A small sound classifier, trained from scratch: width 160, 7600 steps.
Rows from block 3 of a small sound classifier, named by matrix and row number. Rows with one number within an expert belong to one neuron, the router's apart. Each number is 128 + 24 x the weight over its row's rms, rounded and kept within 0 to 255. All counts start at 0. Numbers have three digits each.
Before each expert's rows are labels from the 100 clips, of 14848, where the router gives the expert most weight on average: "strongest on" is what is common among them. Only what is clearly more common there than usual is listed. The data: short read English sentences (LibriTTS-R). In brackets: how many of the 100.
# router: router (model.blocks.3.mlp.router.weight, 8x160), inputs 0-159
# up: expert up (model.blocks.3.mlp.up, 8x320x160), inputs 0-159
# down: expert down (model.blocks.3.mlp.down, 8x160x320, transposed), outputs 0-159

# expert 2
strongest on: voice: male (100)
router.2:089123107109128133169092140129134146120106128128187121126153111103103143131098138113143158109142113190112091131123123141095138101110132122157122157142115125114132111122193152129145137139118101160135125168169127127122120164140144118090150096110148114158129125151101169153127142119115162187116135101126157166096146113153094144099104123140120128177142144130094091126148182141132186133108114115125169097135153166119128157128135131167165079141103123147097158130125115157156155148169119
up.0:104177146121131156117142117149158091111095101096111191120154153128139105116141138151153120129116146138141118147102073150126146163113125118120142132089156090158169159144093124143135112085121097158109142114156130088123120174125137135101145131129093093098092134105116155126113127110125142136120124133155137105163137165135149092085127168113111070123126158148091124081086100134126122165144158106149109141109087147134175139138150158145124123142163091113121116147163102139123096138099148
down.0:161090144119128123141143082132082129131152143128141132140132134146119124132141083176169086104100148117125146128107109183171104169089079103098179152125147088158141149135109076113154125133181131110148132114137130144092138086143126164111122148117129131163172122150149127125138178115149104124134142117110139138100159144130124137094100126144169130119123122139129117150117165165131125156162132105164140111080149116139163093109165174107135140094107149137109106164108091131132142130121134
up.1:122094162145141130120100147130115124120099111146103144126115134183136111161108107104150096127095137122157139120166162101132113130138107115150154157131163108159108138154130130118137169099187118112138132124147125122216153122107140089103117177119092093134159072088154126116121114097125121119124143154113119098133163171096155166136120147169130125158114092122114112112094139120134110103135127114147172167139136127117143078144154173117130116105130146117155125152151148108098084121090140
down.1:147150159108179140115118129167098134143128151120153128094078147105152121087096128103107140111145168106150188093147116121131161101128134150090123124121087150151083097130110143131124176153097117116099179166106109140124140145124131152122125120133126133101127151134127125131105129162109160102128101127130118141132165093155149142139161129137120117116131143124137156120120134109094122163136119159119174051138159116150145138111135135128117149147099064137076116121173130159150100160089160
up.2:106102128110094110128169136159122093133112132130129123123134139115132088068158106121106116175105123159146143127169116135107120098109136135080163098111134162116122142167127113129120154101096124123126129165124109152113160162130103123074136095108113121107097125125145089079148128131120145139112125073146115096113141156146165141126098163119159146134070143094098126110098133142114125121132132118071088169124152111132159112129111168105124124119082109104067115149125138131184124162141131
down.2:113120171120133135152148106145121146172150146197143137135116101149111107171155128129129133125120126162110090122164126148136135177111160105106140155142160126142150136106099134169066149136130169140138136140109160134119085118174096108125127125122133142123136058120138154125140153065124119167109133137130152154171126159109136106138123103179171186177128102135122114119134125089145137114150116114181148143110154131128121138118162135132112115089142149143107116131102125133125168136104162
up.3:100145140144156114095149083142135117152149092101129113166124175153139098117122108145147071155111092117138138110170144096095145131132140122142121114165097142103128169127180134123146126126134146123183124129125068123140137108086145136127121138156112126114140086130142158120119126097111162129156127150133119132129163119149114049106132102147166113153154125165142181132147051143133160166136120145104115105103138153157124124151124136106112135127136170131170106105114140123122130112166106
down.3:132098146122153090126143121111121117116167148111145133095113125139103149107125126119164147131139124117128148130148119162161145108095091128101099120117127110140108104141143178144141142132152127151120138138119172163156116102143135162131115109098162143145175080168119115095097176117157153138119152141148113145108206121132118067133152125132147142116136160111172131112065133128099118154139103120129173103128162143171126127067145142094138161105143081155129119133143151138100155173143124
up.4:108170135121127110103127131191136062140100119126076151131149174154168090116149105132178099132141151122109104101097121139152112152143101114146114187146125131131126133114118110119137115109156113103124117144145130082171139132122131128126139113082125116135141148112156111122097120111116139134120103147140094091112107147123137083119107153122181135082124122113087115090123117173109128124116140131091146142101121088173121110180167190100122127134112123107145087127155156101113120115106131
down.4:125071114139141124145149140117092113114154137137133089148140140108113126136154053165149136131105106120144133111150127156158135149128091124102118087123160113143134143166148120140107128151155158158152120082119132102086118119175144117125145162132120117141135091136152117113180143090153069154126129135063128127117166124155148149127122094150138117143123107134156173152105122168131146152147136100174134104097138102093129115136131191102135103131134119145093092152128100124121150146082150
up.5:135101146157163133130137138154178103096133092125129128128161119129132118072131129135124102134114127108148144128144108131126131149141160158107130124127136168155183146122110099132156125121088119125127133121128145123109146163098103108094151126102111094128142131087132127141127102142095141113104135151118142106144177141140123115174129118093170187121118131098089174088117108133129091115165119141160131126114076170159166134145114162099148145107126099087112115115145108154162064165095077
down.5:125147165120095105131101107108152102113132150169131114157143106162123086176131132138146116129100139129100121129145156130148135160138139126116163180157179148160152131146150104143097139134166166127128136104134127110147115143138137123112112164143141146099110087116132160115163155071108129142146117148106190134112123143116129089135093154121193140152121105121110084121158131141145130104143158119169143100129142135141172151089140153119083090088139153168150164145135136097148166140097131
up.6:094143152143123157109136152144128082115133131118076134108129159086153119122147112144139099146077177143134127127108082121105167148158082116143148129087085104113129137107130135107110146119159134151137176140158140156134147160172120091083138123126139117119146150119162143083130120106094099182139128145115125092145147151135136102136164110114117170126163166119123112114104103087076100168130160162133155115099100122128137121106143119132087150143091134135117112135141155141107087169129124
down.6:135075164132101104158135089106127086125130140132119120137120105125088123182149113134125138121090131153124137129127134176128128139122130120112203121119112151166154166114124143118089123126153135101145096117129129116097121130143106162128135150101120125148125060131149104101174120076130108129119168113134153133109100115144156104115108131129149136138120094159083082100125117147156125110173148161136115125091130142122142097114168151126137124095143175148145135191118118122115179144080102
up.7:104108146136123126108153080096128076102124121129116121120122118115157069110135131160097114142129106126114138147111175182134133139144157115104159115173147157123119118135148106141117135156104183132115128132124145144116154121117135167142103158137144123105119132115151156143174145144129142101166115105123131100131091139105104111122118125079133144135160124157120134061133152118145137151156141173131131141058146097098161105099117157151126093107162164149141069161152093080137136141102112
down.7:144150120076116140135096139101102128154171133148159140138124114116104128169156132143119098137101162124141175123141083146145101138131094115149122094100082099091111091134129193118117116145177107168113198122140170120107143093136119116169140163118103125123100168122097055100115111140101076116109135128132153124107126117149134166108108131123112113122116135118121086123129131173108125132156099171107109120095082151155126137126125120160140124129129104133129122096122165129126120132142127
up.8:127134171127116116150149133184085100163093097101079133137179083160130094156125140106130103108090145174163130148142077127134147102144104087113127123136152155162128174134097126160121091123142122149124132101114131142157134127093106099098132107134077111101143112123146136132130167091127142119111078123154129134137149148107165110153108137113104123112132106116102126161091069145125107121176132142124112151094122136129136085123171148119135116105079141154150135136119140141100120118096128
down.8:098119102136144084164125105095101109128140099126155081164154129166111150151144114172153118153110124144123130146119112146180106138093166125114114127107159140193173117134117143146129119143141134120102137089162114064074147129149112105154136146127149142166145101117131159121183144131101075166114155168107127128129123118148131131156149141124144193109123161101150105162092109164120132143163114156156116118090129134145148112133140092146146120099135143152089150133131120134126137143118132
up.9:092077120131090111112162148139095122129098114137100162109139109129123145110124101125112082117144091101159127143126130170169130148159085140110138125131115142122125140104147151103163107111153122117164115155171114104145138099127130028110148109097146119143191111128143125129119107131105143148108114156146108104099152160100115155127097099169147085116103095113113131117113100133134145083094086153142116166110111123126116104149142101119124128107124125104174157146095103118116108107099118
down.9:150074091134188119180138119135178151163122119170092148119113104108152094088109160112119151089163111093165149100146114143135160135097068164113113121161135165125171145149153160144144134114129132144115152128127125137158128090115160142099114115104134127157161117097161107124135179156174152103139094112110127106122161113113103124130154150131110153152130110146168136121102116142100136142093142157108126139138110110131153124088082154102100135134130101119114133128151126132158098136131108

# expert 0
strongest on: voice: male (72)
router.0:142147131135131115107125094141154145155099163128198067138055145131122163142134126121143149117111135107139159163088126110179152141093129126132093141123129161124121138132145137156190146139112110169158132131091131116096153134130144136161088105099148197140119123153102130143108139138130170110147108084110128085100126113158109136107146093146138132168119136110116105115088148098129164129133120133124101081080156097104114125115139140140097084136137147119113138128103132124122129114118157
up.0:120129123128131175113124177142127140124128099123125191108122132143138114120120116143121119157145136103135154148103088064144119153132117138146157133148140164103163119138141154139131148131120121149154165093167067079112115102088130127082151141132142194167148139139164094135149156118147129149133123112124137109080129136134109139097104145181110101148136096101119118076115118150151106096090143154160109173133157132146100125110157118110118119140127100082100121165117125107110131082118126
down.0:099122117107109150148117077115140150109123093136111163152137113106137133106165114152138109120158120081102159131148112169138130122129101153171164138134149132157146129173161103120126112108148140142155195110138088137122151159177129172153144153109154159141115115128146100149135108155136137156163135160131149111131132135134130162093145156115124120135091130094125081108154194124180162110137138083147115126128087155102128098133092126123132106120126164104108111140088096150144116079119118
up.1:133107113164143159088121156155161131127101115138134154117141117156159140113155116126150119149142171143141176118101074123100112154158121121086151130156138118107176142177132164097131141118076114135173123116142122086099117135096091126137149128114141133128134133110172132120105135111120197143085162129118145103120152136141124119121130112096095076124171146086120134101098133144120132138071135130130121148133106189113128116147172100108129141152168150091159107126099158115134106125117112
down.1:113080137115134149129101121115129146115121114137084180145129098087113111113144133146111108128153131090129150119202127145129132123139066128134183115123146109136111095161119158104136147145116151151105155104126122162165130118142109116121131117090142151131165128115066155162108088136083137145170128132131149124127164117122128086134102131121121104136104145116124097112126174123143111101149131116148113157072162125129123102114047124101137087134097154131138150144075121158143147125123142
up.2:131102100081135118119128163144129136163099104130107139110139117113104117115129134151144081104089139113154124117147154093109119130122102134124103094182115164058124154146133100094114091139156114116124112161127161102090162099096101087106127132140148081101195158113137125124156110113108111145122097125135119109126151103107101133082127123153110107116106105118136154116075133140132092109125080133084114119143124102128066107144129132087119130147124123108168152148124140084117119105155113
down.2:140129119129124114142128157159090130110130120105107115150096121096075167169136130139109174142153105149133126138102147124138178146111110074156135120126105117148112130120152157125129119119101121132113097124144095137120117126150165121152128102081075103110127165131087121076064117157109074112114161137153103166162178130092118103135137119153101121122137115129100130132087126121136126167144161154088142133101136096183125121126075120137118127191117128124143124134143123130092119152098123
up.3:149133115099180097111123115108115111148110113136081158105134128156147125101128115121140092131147097132193083135126130109120132132161077158101113092140117161126112167107082122101138116128130120137127113131122133095116164110109141078099133134113140090131158171114121130083108089118057156120119109124140078132126169119150151124142099118099137128111107122141163166145090121170107110129125062120121117158128090127148094122118125111109157144101149096135130090140124132096115133087102126
down.3:148105125181180110120094147151117138084124136111108131133126118118106110132126160127077169162129101160148151113118119106160136117143076123133110140120106119150094137099148116141143174144070145130136123124123115142094125149148118109161107101132123088111134114133086077118115135112145114100105137114126097174181164093146149137101114092152153145142190138140121141103097136129088152157099157086128110153111158121123136151130125116160099117110091155105117119110111144144112084128116076
up.4:132124100105168082141149131151108124136106157105091156114125140115142114073102121152100119135120144117178134137120128102115123135153083110111086107150129159111123115118079120133137140098130133130157106115110127093140126103075077086091152122152116116099164116122107131165132110098107136125132099148180116136128193138156172127134104133110111116110125131127135152158071125152135091160151100100136124150156123096165115084153139130122152167115099127097134115080120151142136177130155114
down.4:147118141130144113170095153128142160116089142129089136107135159106072180128084188167128101116149078124151115159140154076164139112127108104130107140134107134147133105115105096135134145069093117102109147139137131135116123126171127126140138104140102104124147138140124141122081144159123143107138157113145109133165170114143104153155131112177137125122139117148140189107114127124076104133109118103108167123128155131145147151145145131132127170136104093078141147104104129112139087167110105
up.5:138157160111110092116107126163089141163121138108090156155123147148117133146108144130115102117126133138180073127132140115125100146142109147087117114130132152154174155104119077121105124122123087116156117195132097133072134134130136070123149111134145084119142138113170118112122145133124104123104123130148160074132168113119134116147090105093141102143156120131140183120083125149130161140122110169121137166104115131150132109159152136098090149118092150136124107143161141136068137131150141
down.5:145139138138169119124114130178158139066120155097089151130149120074097166107114098109068160139110108116128126101158156113166141125130083087144128114125151129109118159132107139170149140163095148098166126129128128127111098106148104174163122116164145125101139166099144147130076127166110136118124138135134123138174193104116126110129155120136136076118146121138123131137091137123078107134113144120155131122109146111113151109145135113153129134131098136158159124149123138098167078139133155
up.6:131150106144175153153094127136112131174181135147117170084127123100129120119147094132159136138103080106158117124154158149140087149161073163119103149141116153118140173093094091160150120137159102120139172123122085091180144091070163110146130137142139148124166165140124107143140158125107132128090137102107124121103130154093106119125135104113115117144128094100150153105115177119120135123112109158117129141125093122125096153163123135121125112135095113098128083118089108131127129123125108
down.6:107142106130112129106103157094119149101128131117082157120127141120093140108159158138119149106187066147124136155141128153152170136126135125141171152141151101204121178137096150093128143119113164108107082120135134151113154157156161128120103138137080106097101127135116143113131132125086167116158137149145064118136160140139151111157121108141119111134125121160161063125098109133112153142117137139118112119135136143133128143103126136136113153091137144162155168151107159165155089114125141
up.7:114122112110160128143140125185126160146124133176108145096163149113158135121124083118102130123117128133140113155073131117106133116180092158118134144111149104073141102156135176127126122133148105110172101119145112073115115114072143153124121136081140086113139151119137117114107142106115150158106154133129143085146169152136137155115119122171108058123159130130133142156131123137112121149125154148126092124154107156092098117130144116093121136151114122074126077099108128131081114098134120
down.7:107111146119144140160095126115101139117117120156072152129132139083143128107144123143112119144124120082120124117178138157136149102154103110151159111124115106126128097181128111105145148152101180153135181142102127157163128110115146138157102145075149170146183113120081148168131093129082148148161149121118137132147178141126115075106097094132080150138117152124146085116145169136145129126091127099159134115105166090117120095131099143113137094113109142129134118130125137107112128100133104
up.8:100135153143109143158131115184099136161104151117124128124145123140120128161126131143121124139148124079126116101103107111117115128155083106186091128087145116135136133125145160121107134120124084114154086115122094121104131112126137133122110124114131134136161152110184109147099142158148128121154123122122069132126186181145144101103093060119091102105140080133119137153113087175133126117107114178149103143095122152091115126094141136109100149148085141099145124085122140156119149156109125
down.8:134144115121154114113079159139153127116134095128102164132146091109153109109151148120189113111125074127148143121166110149141129144138068128176187118100140163110131092119106119098109118130117185145095149131132128111120124127128138136142142179105133113091132130139120129148171086152094117189143117147140123116150143143097126092094077109133153118139104120138109083146153155154136122142101167114114119161114128159131130083123121143153100126074117151157118110116120150148119122114179134
up.9:142213151109104140135125104152163135135097120118138123105128122121139136109146153146157098147117119116155135171125081097108176156162093133133144141150146135121127138158121115127107119118131077131116106068116131065123150157090148127101137104097127134116155129137153125108133160116121156123116147174144122140104153149119110178122114123120100111153162148117131094133115064116162127128123157170153091137090133131095125160119156083139111134102093105094151120112120140109076142116093118
down.9:141110161088126116144063108136108168098126167103076172112122074096105135098134153126135126108117086103133108122150133166121178119145054113168177129099097111113132106148168126133111145138137175128164152115098127128146126107163111151146124127097124116131161126099108145138133118129109134120134139104118125131130169141143144074121112131146121131134110127138138107147121194148143119118083121100138136140104155107122131080148108096106113088105093160125116123139111121163107141091122132

# expert 1
strongest on: voice: female (93)
router.1:120123123090130125153111148148128104140107163114120087153137157122155159115120143131125117144166067132121140119125130127152145118111128122134097140160079140093085117121160162158148133148127117139131095129103130157112078130144134149158124080130152153142100115121042165151113156135127173104116145130109160146165150093065116123112129117160133117125149165095089125104119166129066133140154135129152082098101130125116129103109137130156173164103116121102128136139096153109151143122145116
up.0:113111137134102128133165161079070136132154141175114104147099108152154139168120125118169117129100120131158114154135150112100109153158088129136153130141150171074119116127129149104142123143174121143120126135135136123167163130094122093084137183139114131113176152109130126101149112106131094142160122105144102115122132126100108112103113135158158133100112099106122119161071132104109123107120121143132122144160135094116118095163080156096131116149149169110194121087159114121102099123133121
down.0:144171137106135071119136158089142090170123121117162091138119163153139099162104132135139141052152156105132097145134112067088096126110168138110111132137094118117105097129121135163121149129133155151079102128126143133117118128089132148139117166120099081113120148116110161140128140112146140149125122109161085125113112086162156125110147128106142179135122128114155143092127140167142130134133091154125134104104143125145090152107149115115085162166126110134116194109105118128130128125154124
up.1:107070170113128130127139157157122075103077108133117137112086169133158132128126166138167113148119153122163150136124136127135135140156075109097150135162129168104133158119141150109139117086164103131153141120173140122153146151066117124144125106124151119151164148116165126094133128103177135137123125115130155118087146096138165142117088141094101115081099130116137153121133105124139121094095104166126120159166138137127137132128175133102117171143135113090161151133137138116148114151110082
down.1:123111116115134144097124134134105139107127120105100182129174090160103137144148118163151115148138101141153139157100144144149095158140120110141153147164183155123143153108116150137132106081155143149173164108132113085125162139160193126145157136103124119133146112093154135107131101142095079126151157164114166099138164168141106150149143105126124141127133079104118110129106131120128126131138150101130100168113091113119126101165118094112149102084151141155187122111148087119133096116123120
up.2:145138157162085116114134160132125114127099147141127139115108125106147084171151142087169084124137113139137094137142115061158126117117126132135145135106133166094104134144112102154117140133113117137162064140106141096127133109122107100102163194124063131100175140147161135124141138106128082127129121140139160135139167161149135115122098147116119140098126134152097138167085128132134116104091113141134133167153133092116140122120127137118159118116122160134179136122176176107091137117110168
down.2:106129172081149113147150111108179124102118125140139123140128155117119125121115130136104120104168112132176129112108130129139151112125106147106078105124138116160140096111158126153147148096125122178126152135114070146176107142097160134113133120143152134134175149112129091105107167156147139117105124137148110126113120143099159162130157125169127114101112129090114151122108130129128141137115160110115156112129149128110116217128111111096122166159104124127046127119077123168148128092159104
up.3:140140136134100079095139157153125113179114121149122162095124139112146111158110102130169116132103102090169090130153146138117109112134089130092165128140138164116142143111117103088124142116152090157124112151154119068156134137120134103068129139125107098138167153135122126133106120083096110114112116143105112119104197185101156154132118106135135144114135110143135153149133099131149110143142120141102136148160112080148132081175115160111101130124133130095144136092115125090099089109100119
down.3:121149120113164080157141139107124151105063102118123150132139104122113143070124152124109164059115134111134108120150153123113159132131124134132157124090076125108127134107139141145131144113145150149108114121157162076134109139138119095108118109134159116131121066166107094105124165066161139157075133122112136143110135116125144159112125149130100118146154171168098137106133169133108119148122130113147121120146153121132123171099089102121150149130143111150091145112130169095166143101090115
up.4:104121102130113121147147122125045121144150128156115151119128098118156130179122113154146120123149142120168099137116120111146122135140107132127134116100107160136156139137106127105124141102169086142156122113139142122132148160109113080096133131125113093113152188120130121103149113117092102121130116154092108107104144149137130104080101118137094123122077094155130133169088168151158124091124122147117143164129147110139160111173084103103120135127117151121200110080108115093120152081146118
down.4:109136140117137118134104130073184140163124122118163113179123127089151071154103108121135118103168168127147092168104118065097093122136124106110116120172119105116131116116123104148114121130103159139113114149115157098125130118121127139140127131122121071147090118101150130135142115113114144157114136111136130070121089118133103107097127148099198169109095149128133155117123132100141141112169128170137123151077142151109101173120116133109133115176125114157152144097112088140137126145140148
up.5:135091120111122121109138146155125104103093128126104147131130157124115126117096128111168118117108127132154145131141133118119139149130114115124161113094130074173112171174097076131106122134121150160145138193183132080119130140125110112085106144110121111119145103071179154161093133120139102162098129103156151119135121128130138175182144108132157162089126124151131112142134090123157139138130120097153129102145113152133151114167144154141164130091109117155143117100155116123128089101066141
down.5:128153084140122131142192135180071130118165100156119172112124171095151150137144127161090108150173140116145149121107161115162179138114109144148118176137133131127129131082127129137149107125126105145136177103128155141101136137113158156119154119126130150159140163127094119124137107112128100137119127157145116131131163107161097180168136151134114128140127154118129151100083087119153112074154154115143125110166128167114128151119148081139116149129157090130072110136115136138128145115138109
up.6:116107148135133135147129134107125122160163123122105098120099124124136101155138121132146134101104114103157130111149149101133105119139110141133139113145122190085106077076100171125105143149109107127140150159111098084148112134097122113109105135139139090120184136168125120131133095145136073129120085085125109130112158145089122117096150110124105119084102110166114118176093156129131116089146099148145134124118110077133150095145074144133153097116154102129134169066153129128115133146149093
down.6:124163159135127073124110106081154081150159133097137117160099119121115088139120131107126131061141098107122095117116128090091121094092171102124131134142072120095118105127151125173124156146112158110081072145098151108120132100112125148134127154123135067105119141146102167114132138117156152116133117097143115133152110133129114085087132110119141150135122126150134137114155095105168130099133094158140103108109137141137099148087142150124113121188145087129116157147131103132129126092138136
up.7:084103195141094142119140169147089115111120113138139129075159112083164082128145163132131111138133119132137114115123119121099172138145085124103131094155140140123166135143130126100155095116120098149137114150153122132169157125078097111098126144113107136116151150102169103098110150113124132095131105125120135129118169167090134136101095127102070151131095086099129125112061094103143115150096119178137146152135164133129126114148129117105098143150116137113149132096144130153118117150144103
down.7:082166141151116141125109130144129149116128103123105144097160103136132115125139109162118120102134130142154156172111151144135116178129102118140134172150151126079126163123094162108109103097139151102203155088115103124132151108122168127125147112115139085116163117092136166111132078173077108164105164174125155114125160159136097133134122125153135092088126098115105115135074139123148136128134151141121112151145137128105133109153113069149129112082160124147145138108114098134144109121130130
up.8:134126127125078091093124151141121137161079141123121144124131153153130077140125169088193134122106115130162078119165185073094102118146113114098132145132108148106133114159113112142167110137158125087156151152130125131114138112137108065111121150156140123094140140141157122109122168115129130105107098115154132139113150144132123133106129132114129166110127104151116198177084113156103110109116112174127152144130132094130103132166114111141126138136122152126129139084185133129108099130127125
down.8:137170112154176075124119121145149147105076147139121123133107130140088124063113160126058134092113148111125115147151160148120121140141126145139113164114085161132138121109132144159151145104126098151134122138091120155132118157138135131145122114135124144151133094130127111146121191117169153151094126134122121106145177134127154160098104142133083095107174161149172143124094160146115117112168114110126103119152127110170150154142162130123127144117122108126067163133126103124158128080120114
up.9:131112137132200114118123165132161076113144144135140124114146132138172094133152104137177095116132133156149123196179088135145119169138122104127157110086158061092104164113105097140152124135154124152101096131115150100123131151137138095145140119148126117168138127143153096155104125114103133138110121125096123109135150133122150121134094150110146131093134103124097162121097105135178124132168138120096109089119127127132132111162099122127145154136118124153174156171165147125119111108089148
down.9:089117125109156143132127130150066153122168147164077130184146126117114129146141150132105118120152149108134112152101171134156150121116115087145127152118130138114133133119128088103146104125123108162145193113132106138112134133128140143121126139113116153158135144142109131100107132120135052103146145169157130143082146146127139195145168141179143123147126135119072140085115114116159153108133146105116099138144142178105108126136141072133147121125107071116110137104125106134166140137130089

# expert 7
strongest on: voice: male (92)
router.7:157142117092144130176095094166126132139127087110127092135129122106103149137107161122129113120149116164150090103114139134123138048123112109153133137144116137094139105111165153126102143164107107140139102103126131149114152171157147130187100063149195167167126136159104159141124164161134149149121137098143148148104092096149128137112120097140107127110111123136102146124138188131126168130117109117101132096134158092102127159146130120120185113118119143136127137138118126117117142121132173
up.0:129100124142140098108139151142184141136157117098133130123124109165151140122117185123134124103130116116110119135144175080112125175131145127167142124157105164136118140214135111127144128143121133127120106131123136078086115149130139096129126098123103143111133155153131165191133117113152144147124147124130149138166140121155166115170133090075178165153146121103121143159152145110124114162153132170116122126092139144117123129104123130112165131074145129137165079145131122133074139138096141
down.0:135116119120126141132156099086091133145173126154119111168134108120124114141147119118141095127119108125058135140122064124123121162131107083155160157104155098178144198163142137138145104117133165120118146098130142151096159111187127157142124149138151186163118127129123149138120123137112099120169123145085099104109108155118159131081137129125105109131117127105134063138188149118123154120149142098134112142125152137110150153147082110136103111120154139147141128163110145115132144122115132
up.1:113105099125135125131104110114091080150194111150141079165131102130124105155142157121126119146120141124109118151155149128135104121118158115191173125140145125136101125205142125148105127087137167132089086150115117140128149172105099158127136156153158138145108161130139133127124159127127141114149126123076126104114131131145180084154126154063147120125105110100131113144161120104149115149166151142109118104089142114141136171131122160134122127133126179157161130114119161109152136110106143
down.1:153091127109131179123148100094106098096151143142118087125160130111119088183127079121135143136120131154168122100145113167129118132123130146156143130102151117167097173122146088140156131156104163108148173139119134175133121148173130146142137139124120141106106109115139120124108149183111121131136118154118108099096117151089150100132114148124130133084101108121133066096133122114135124060117157090145130137130113093137142078116128137154086130123132136127144140125156101104171116138069142
up.2:130102112156104133114125171155105138136086136103142132067127122154157108143139097112183115086119163143107110122169134112112127150100096109101168148099131095149114127117087135190129109144125127125091098168115135088087137143139118116102128147131109119118149099138134139101145116135103116113110132115119120132132148179114112104134103144077146089161085114146134136142104084101134139157120147183097139128125084163116149116146131131133123072133127104120147158077164119146112107128087139
down.2:138147111118118045182150140147118149135075113094122155074120160131142137101105131128103111110133141120126111159111146115114124119120103155131122127114088168110146098110116172119132105113146156129129095134144137124094100158132127133124130089130140120092136120129146073129122112126124193170074118112133159156102158143137107121104144084114141125150127137125143123149077176112168138133166128162169146136146154154164093137124118163139161120108151141106141085128084128135113125145159122
up.3:111133125143112145126101140147104123132124087104099132132127144124137101152118102104142105113087154124175110132150114068114141124138066127072145154117127114116114163155129122120152128119136093112157138137146121109152135157112128106086152166116097105113160127134145136078094139121089131119101110157161108102085155129103159122166112150111165131125151139180099118091080096134147087126092111119093136128091140116147151118132192194106140115143133142103156105106123143103126101123143112
down.3:104162123081120074137104090143085109106088094156105118119115119081135126133112086135127134124067107140090123142137141165097097127133121186152125114156128129136116117150094153171104148152149146126115130154157151082085104118134131130139133188123154132117137084157149096155169122119135121113134127153108149141099129122135158096108162113121159164113126108145120137115131158099165134122149147116125125102120149152135184111119155156142164110130132156162145121153128164145127183118106147
up.4:134127163147108159078149160159129130138078124125089148139134130127121096132132109115166112140083131116181126096111103119129123136137105118103113123106116157121140173133129128140123076133157091117171152151147100055162103150088113113063103164114107106115185134105129178102127145134127128115110103128132146105114155163107121118149114118138121122107140095119132153159069112140104140110097085149116136153122101104144109122170153112119088120137118135125130102095138122088136110130131165
down.4:142095107100120108128099126130129097107090120173098109059126103102138096115138123165093109158108108156127140108118090162131097106121111113120141090157098127164129170100109202177140170126115079123122143155139152128108121188101139111140125146130147114101124128160123134117150131141102140122102129149140140166100141150168145127119171121105169120121090124123136057135138105144143135164137135111122125110089120097119129129151130130106141119120151154156189120142115103118118118103110144
up.5:118126110155140100123103139129142119129100107098097168114131151120151131143134111158131146138100144157180122124094131057154107146128098152098105114151076137089118124108120111111119119123106118115144125123143137091119163149093114069060130137128101086092190137135139095163118115097107124117126098125154130125157186168147136133163115122153165144143132088107094091146091093130128107119081146134126152153114131108175122117123148140105092104121123117142103099108120138097124108130118136
down.5:113127112107108098123117113090119114148142126145156152111123105072117087091167102133153121095098126115106130147116173143107097128117124149157141120113119110145151107117169147182103146155145147139149154109149151101124138137129118117164129168139152144110120141131145118152133143180112125129093134128114166128125126122171135125116155151113148184102141199111119123145109157140166138134181166130116164107102132091118138129169148117124181120101077129126117106114130164114096119113093191
up.6:156085106126132119142123103090151074146149155128181109108147107134115131123149136108119153121148092187124191147166180147124123121114160108163162128171133144136128089219133112123113122138104144122107105111106111151112129124123153145151113119170122145126106147142122120127141140124141110120129144106095155118152122126147160126140146147079183104139123139137100138140126159108145131137119175123139147125113167164135113138104117136168169094116138166157164127167137128133123179136144158
down.6:144118137120119171115099092092121123146167157138096128158119111134123085150139082137150107121101148132141107128155105139110093147143124119126131128123144093177138151140118109125143136128144152105148156141149135143158165126140146132151112181099118147113118113129169149155108158156085089098172111156135120104079105171100132110108123149124127129106095075136153098099138075140107149079128122107147134136076100105116157091161102099104091122157149138151144143094132119137162144104084113
up.7:073144135160119113149156155173152118083072125133097151123143158131115108079105122125159090118092141126160137120107111140146146154162104159093098100102127142085139132141115083103154152127172124140145075153161095074131150129093138097085123129137145117139188132141128138121139133118143094141143129167132154105126133174142124099157121144132104098129121102123119159092056092143128117171089120144131123132109121122121110102169136133107118131133163141150145117114123132128121098121119123
down.7:133089083080061135114104093128125156133096104157107105111084116059122110116121090104178113144132108127154139093134121091119111100150105106128129162129107130157141147144136160136151155154113090136120118118113134147108085102113111133137122123083123099119170154147144135148160124126138151123130133144075130159156109135107130124130102121138112133188163124144122163125113162097107159102147127099136116124100091135130144105106121137131176111089153154162175127095164121096135131132149142
up.8:131109123126119107111139144151097141135110113144112150137111155129152106148100098131166092139103131148152130128106149153124120163134090123131159122069139112127116147154121095080149125110158100145165123147158156156095113150136137157079093156132102116130161133113167133149114168103109087119154100128104127125101210174143161098178161156092135152093127105150136122155070127123143117128152139151109157164112139091132102095120149160138148117132132103138159116115110125113103120137083130
down.8:134148096117076141137107110128134110154149128167156124145121152123146142104150108109139138117140120159113099127115164183111102126141126150162119189091142100145129159166114148133127172137133116116165109146124126135106093152151125126128134135125125103132112108125126098118143152162163087088122150152108156089077136150159155127125129152143122140155191095098144128114107132118157131098154108163114117119146150069122192098114137119148109112078127115165092096129171145138177131098112138
up.9:101194139156085105122135147172080144091084096118114166143096140120115148162109140100188095074123142121128091149123137106123094136140128123131132144096108099123154145153134132132153121111152099164125086134160120131116123137141125108095113115110101133134134110101179143121132131108160143135095135145122130111143119143107132127135136127150114101113124125118196155116100081117129135150147130149100133132161127125148132134118192140144135133147117140110142154072110173159090076136080109
down.9:130119091130092113163131191162151117132080114146127120079146148130117152068125151079112123119141144118124155137138114163125153130140109165110113134145110159104177123137124140107116116104105154125129096120113131173117095155108114151118120123137160181109131113123120107133135118079136169132107121126109177094170163123143129146142140134130143160109113136109104154092098117142112131130176131142137130140182126138092142123115111095139146124105143125181053133144105097152109110184141139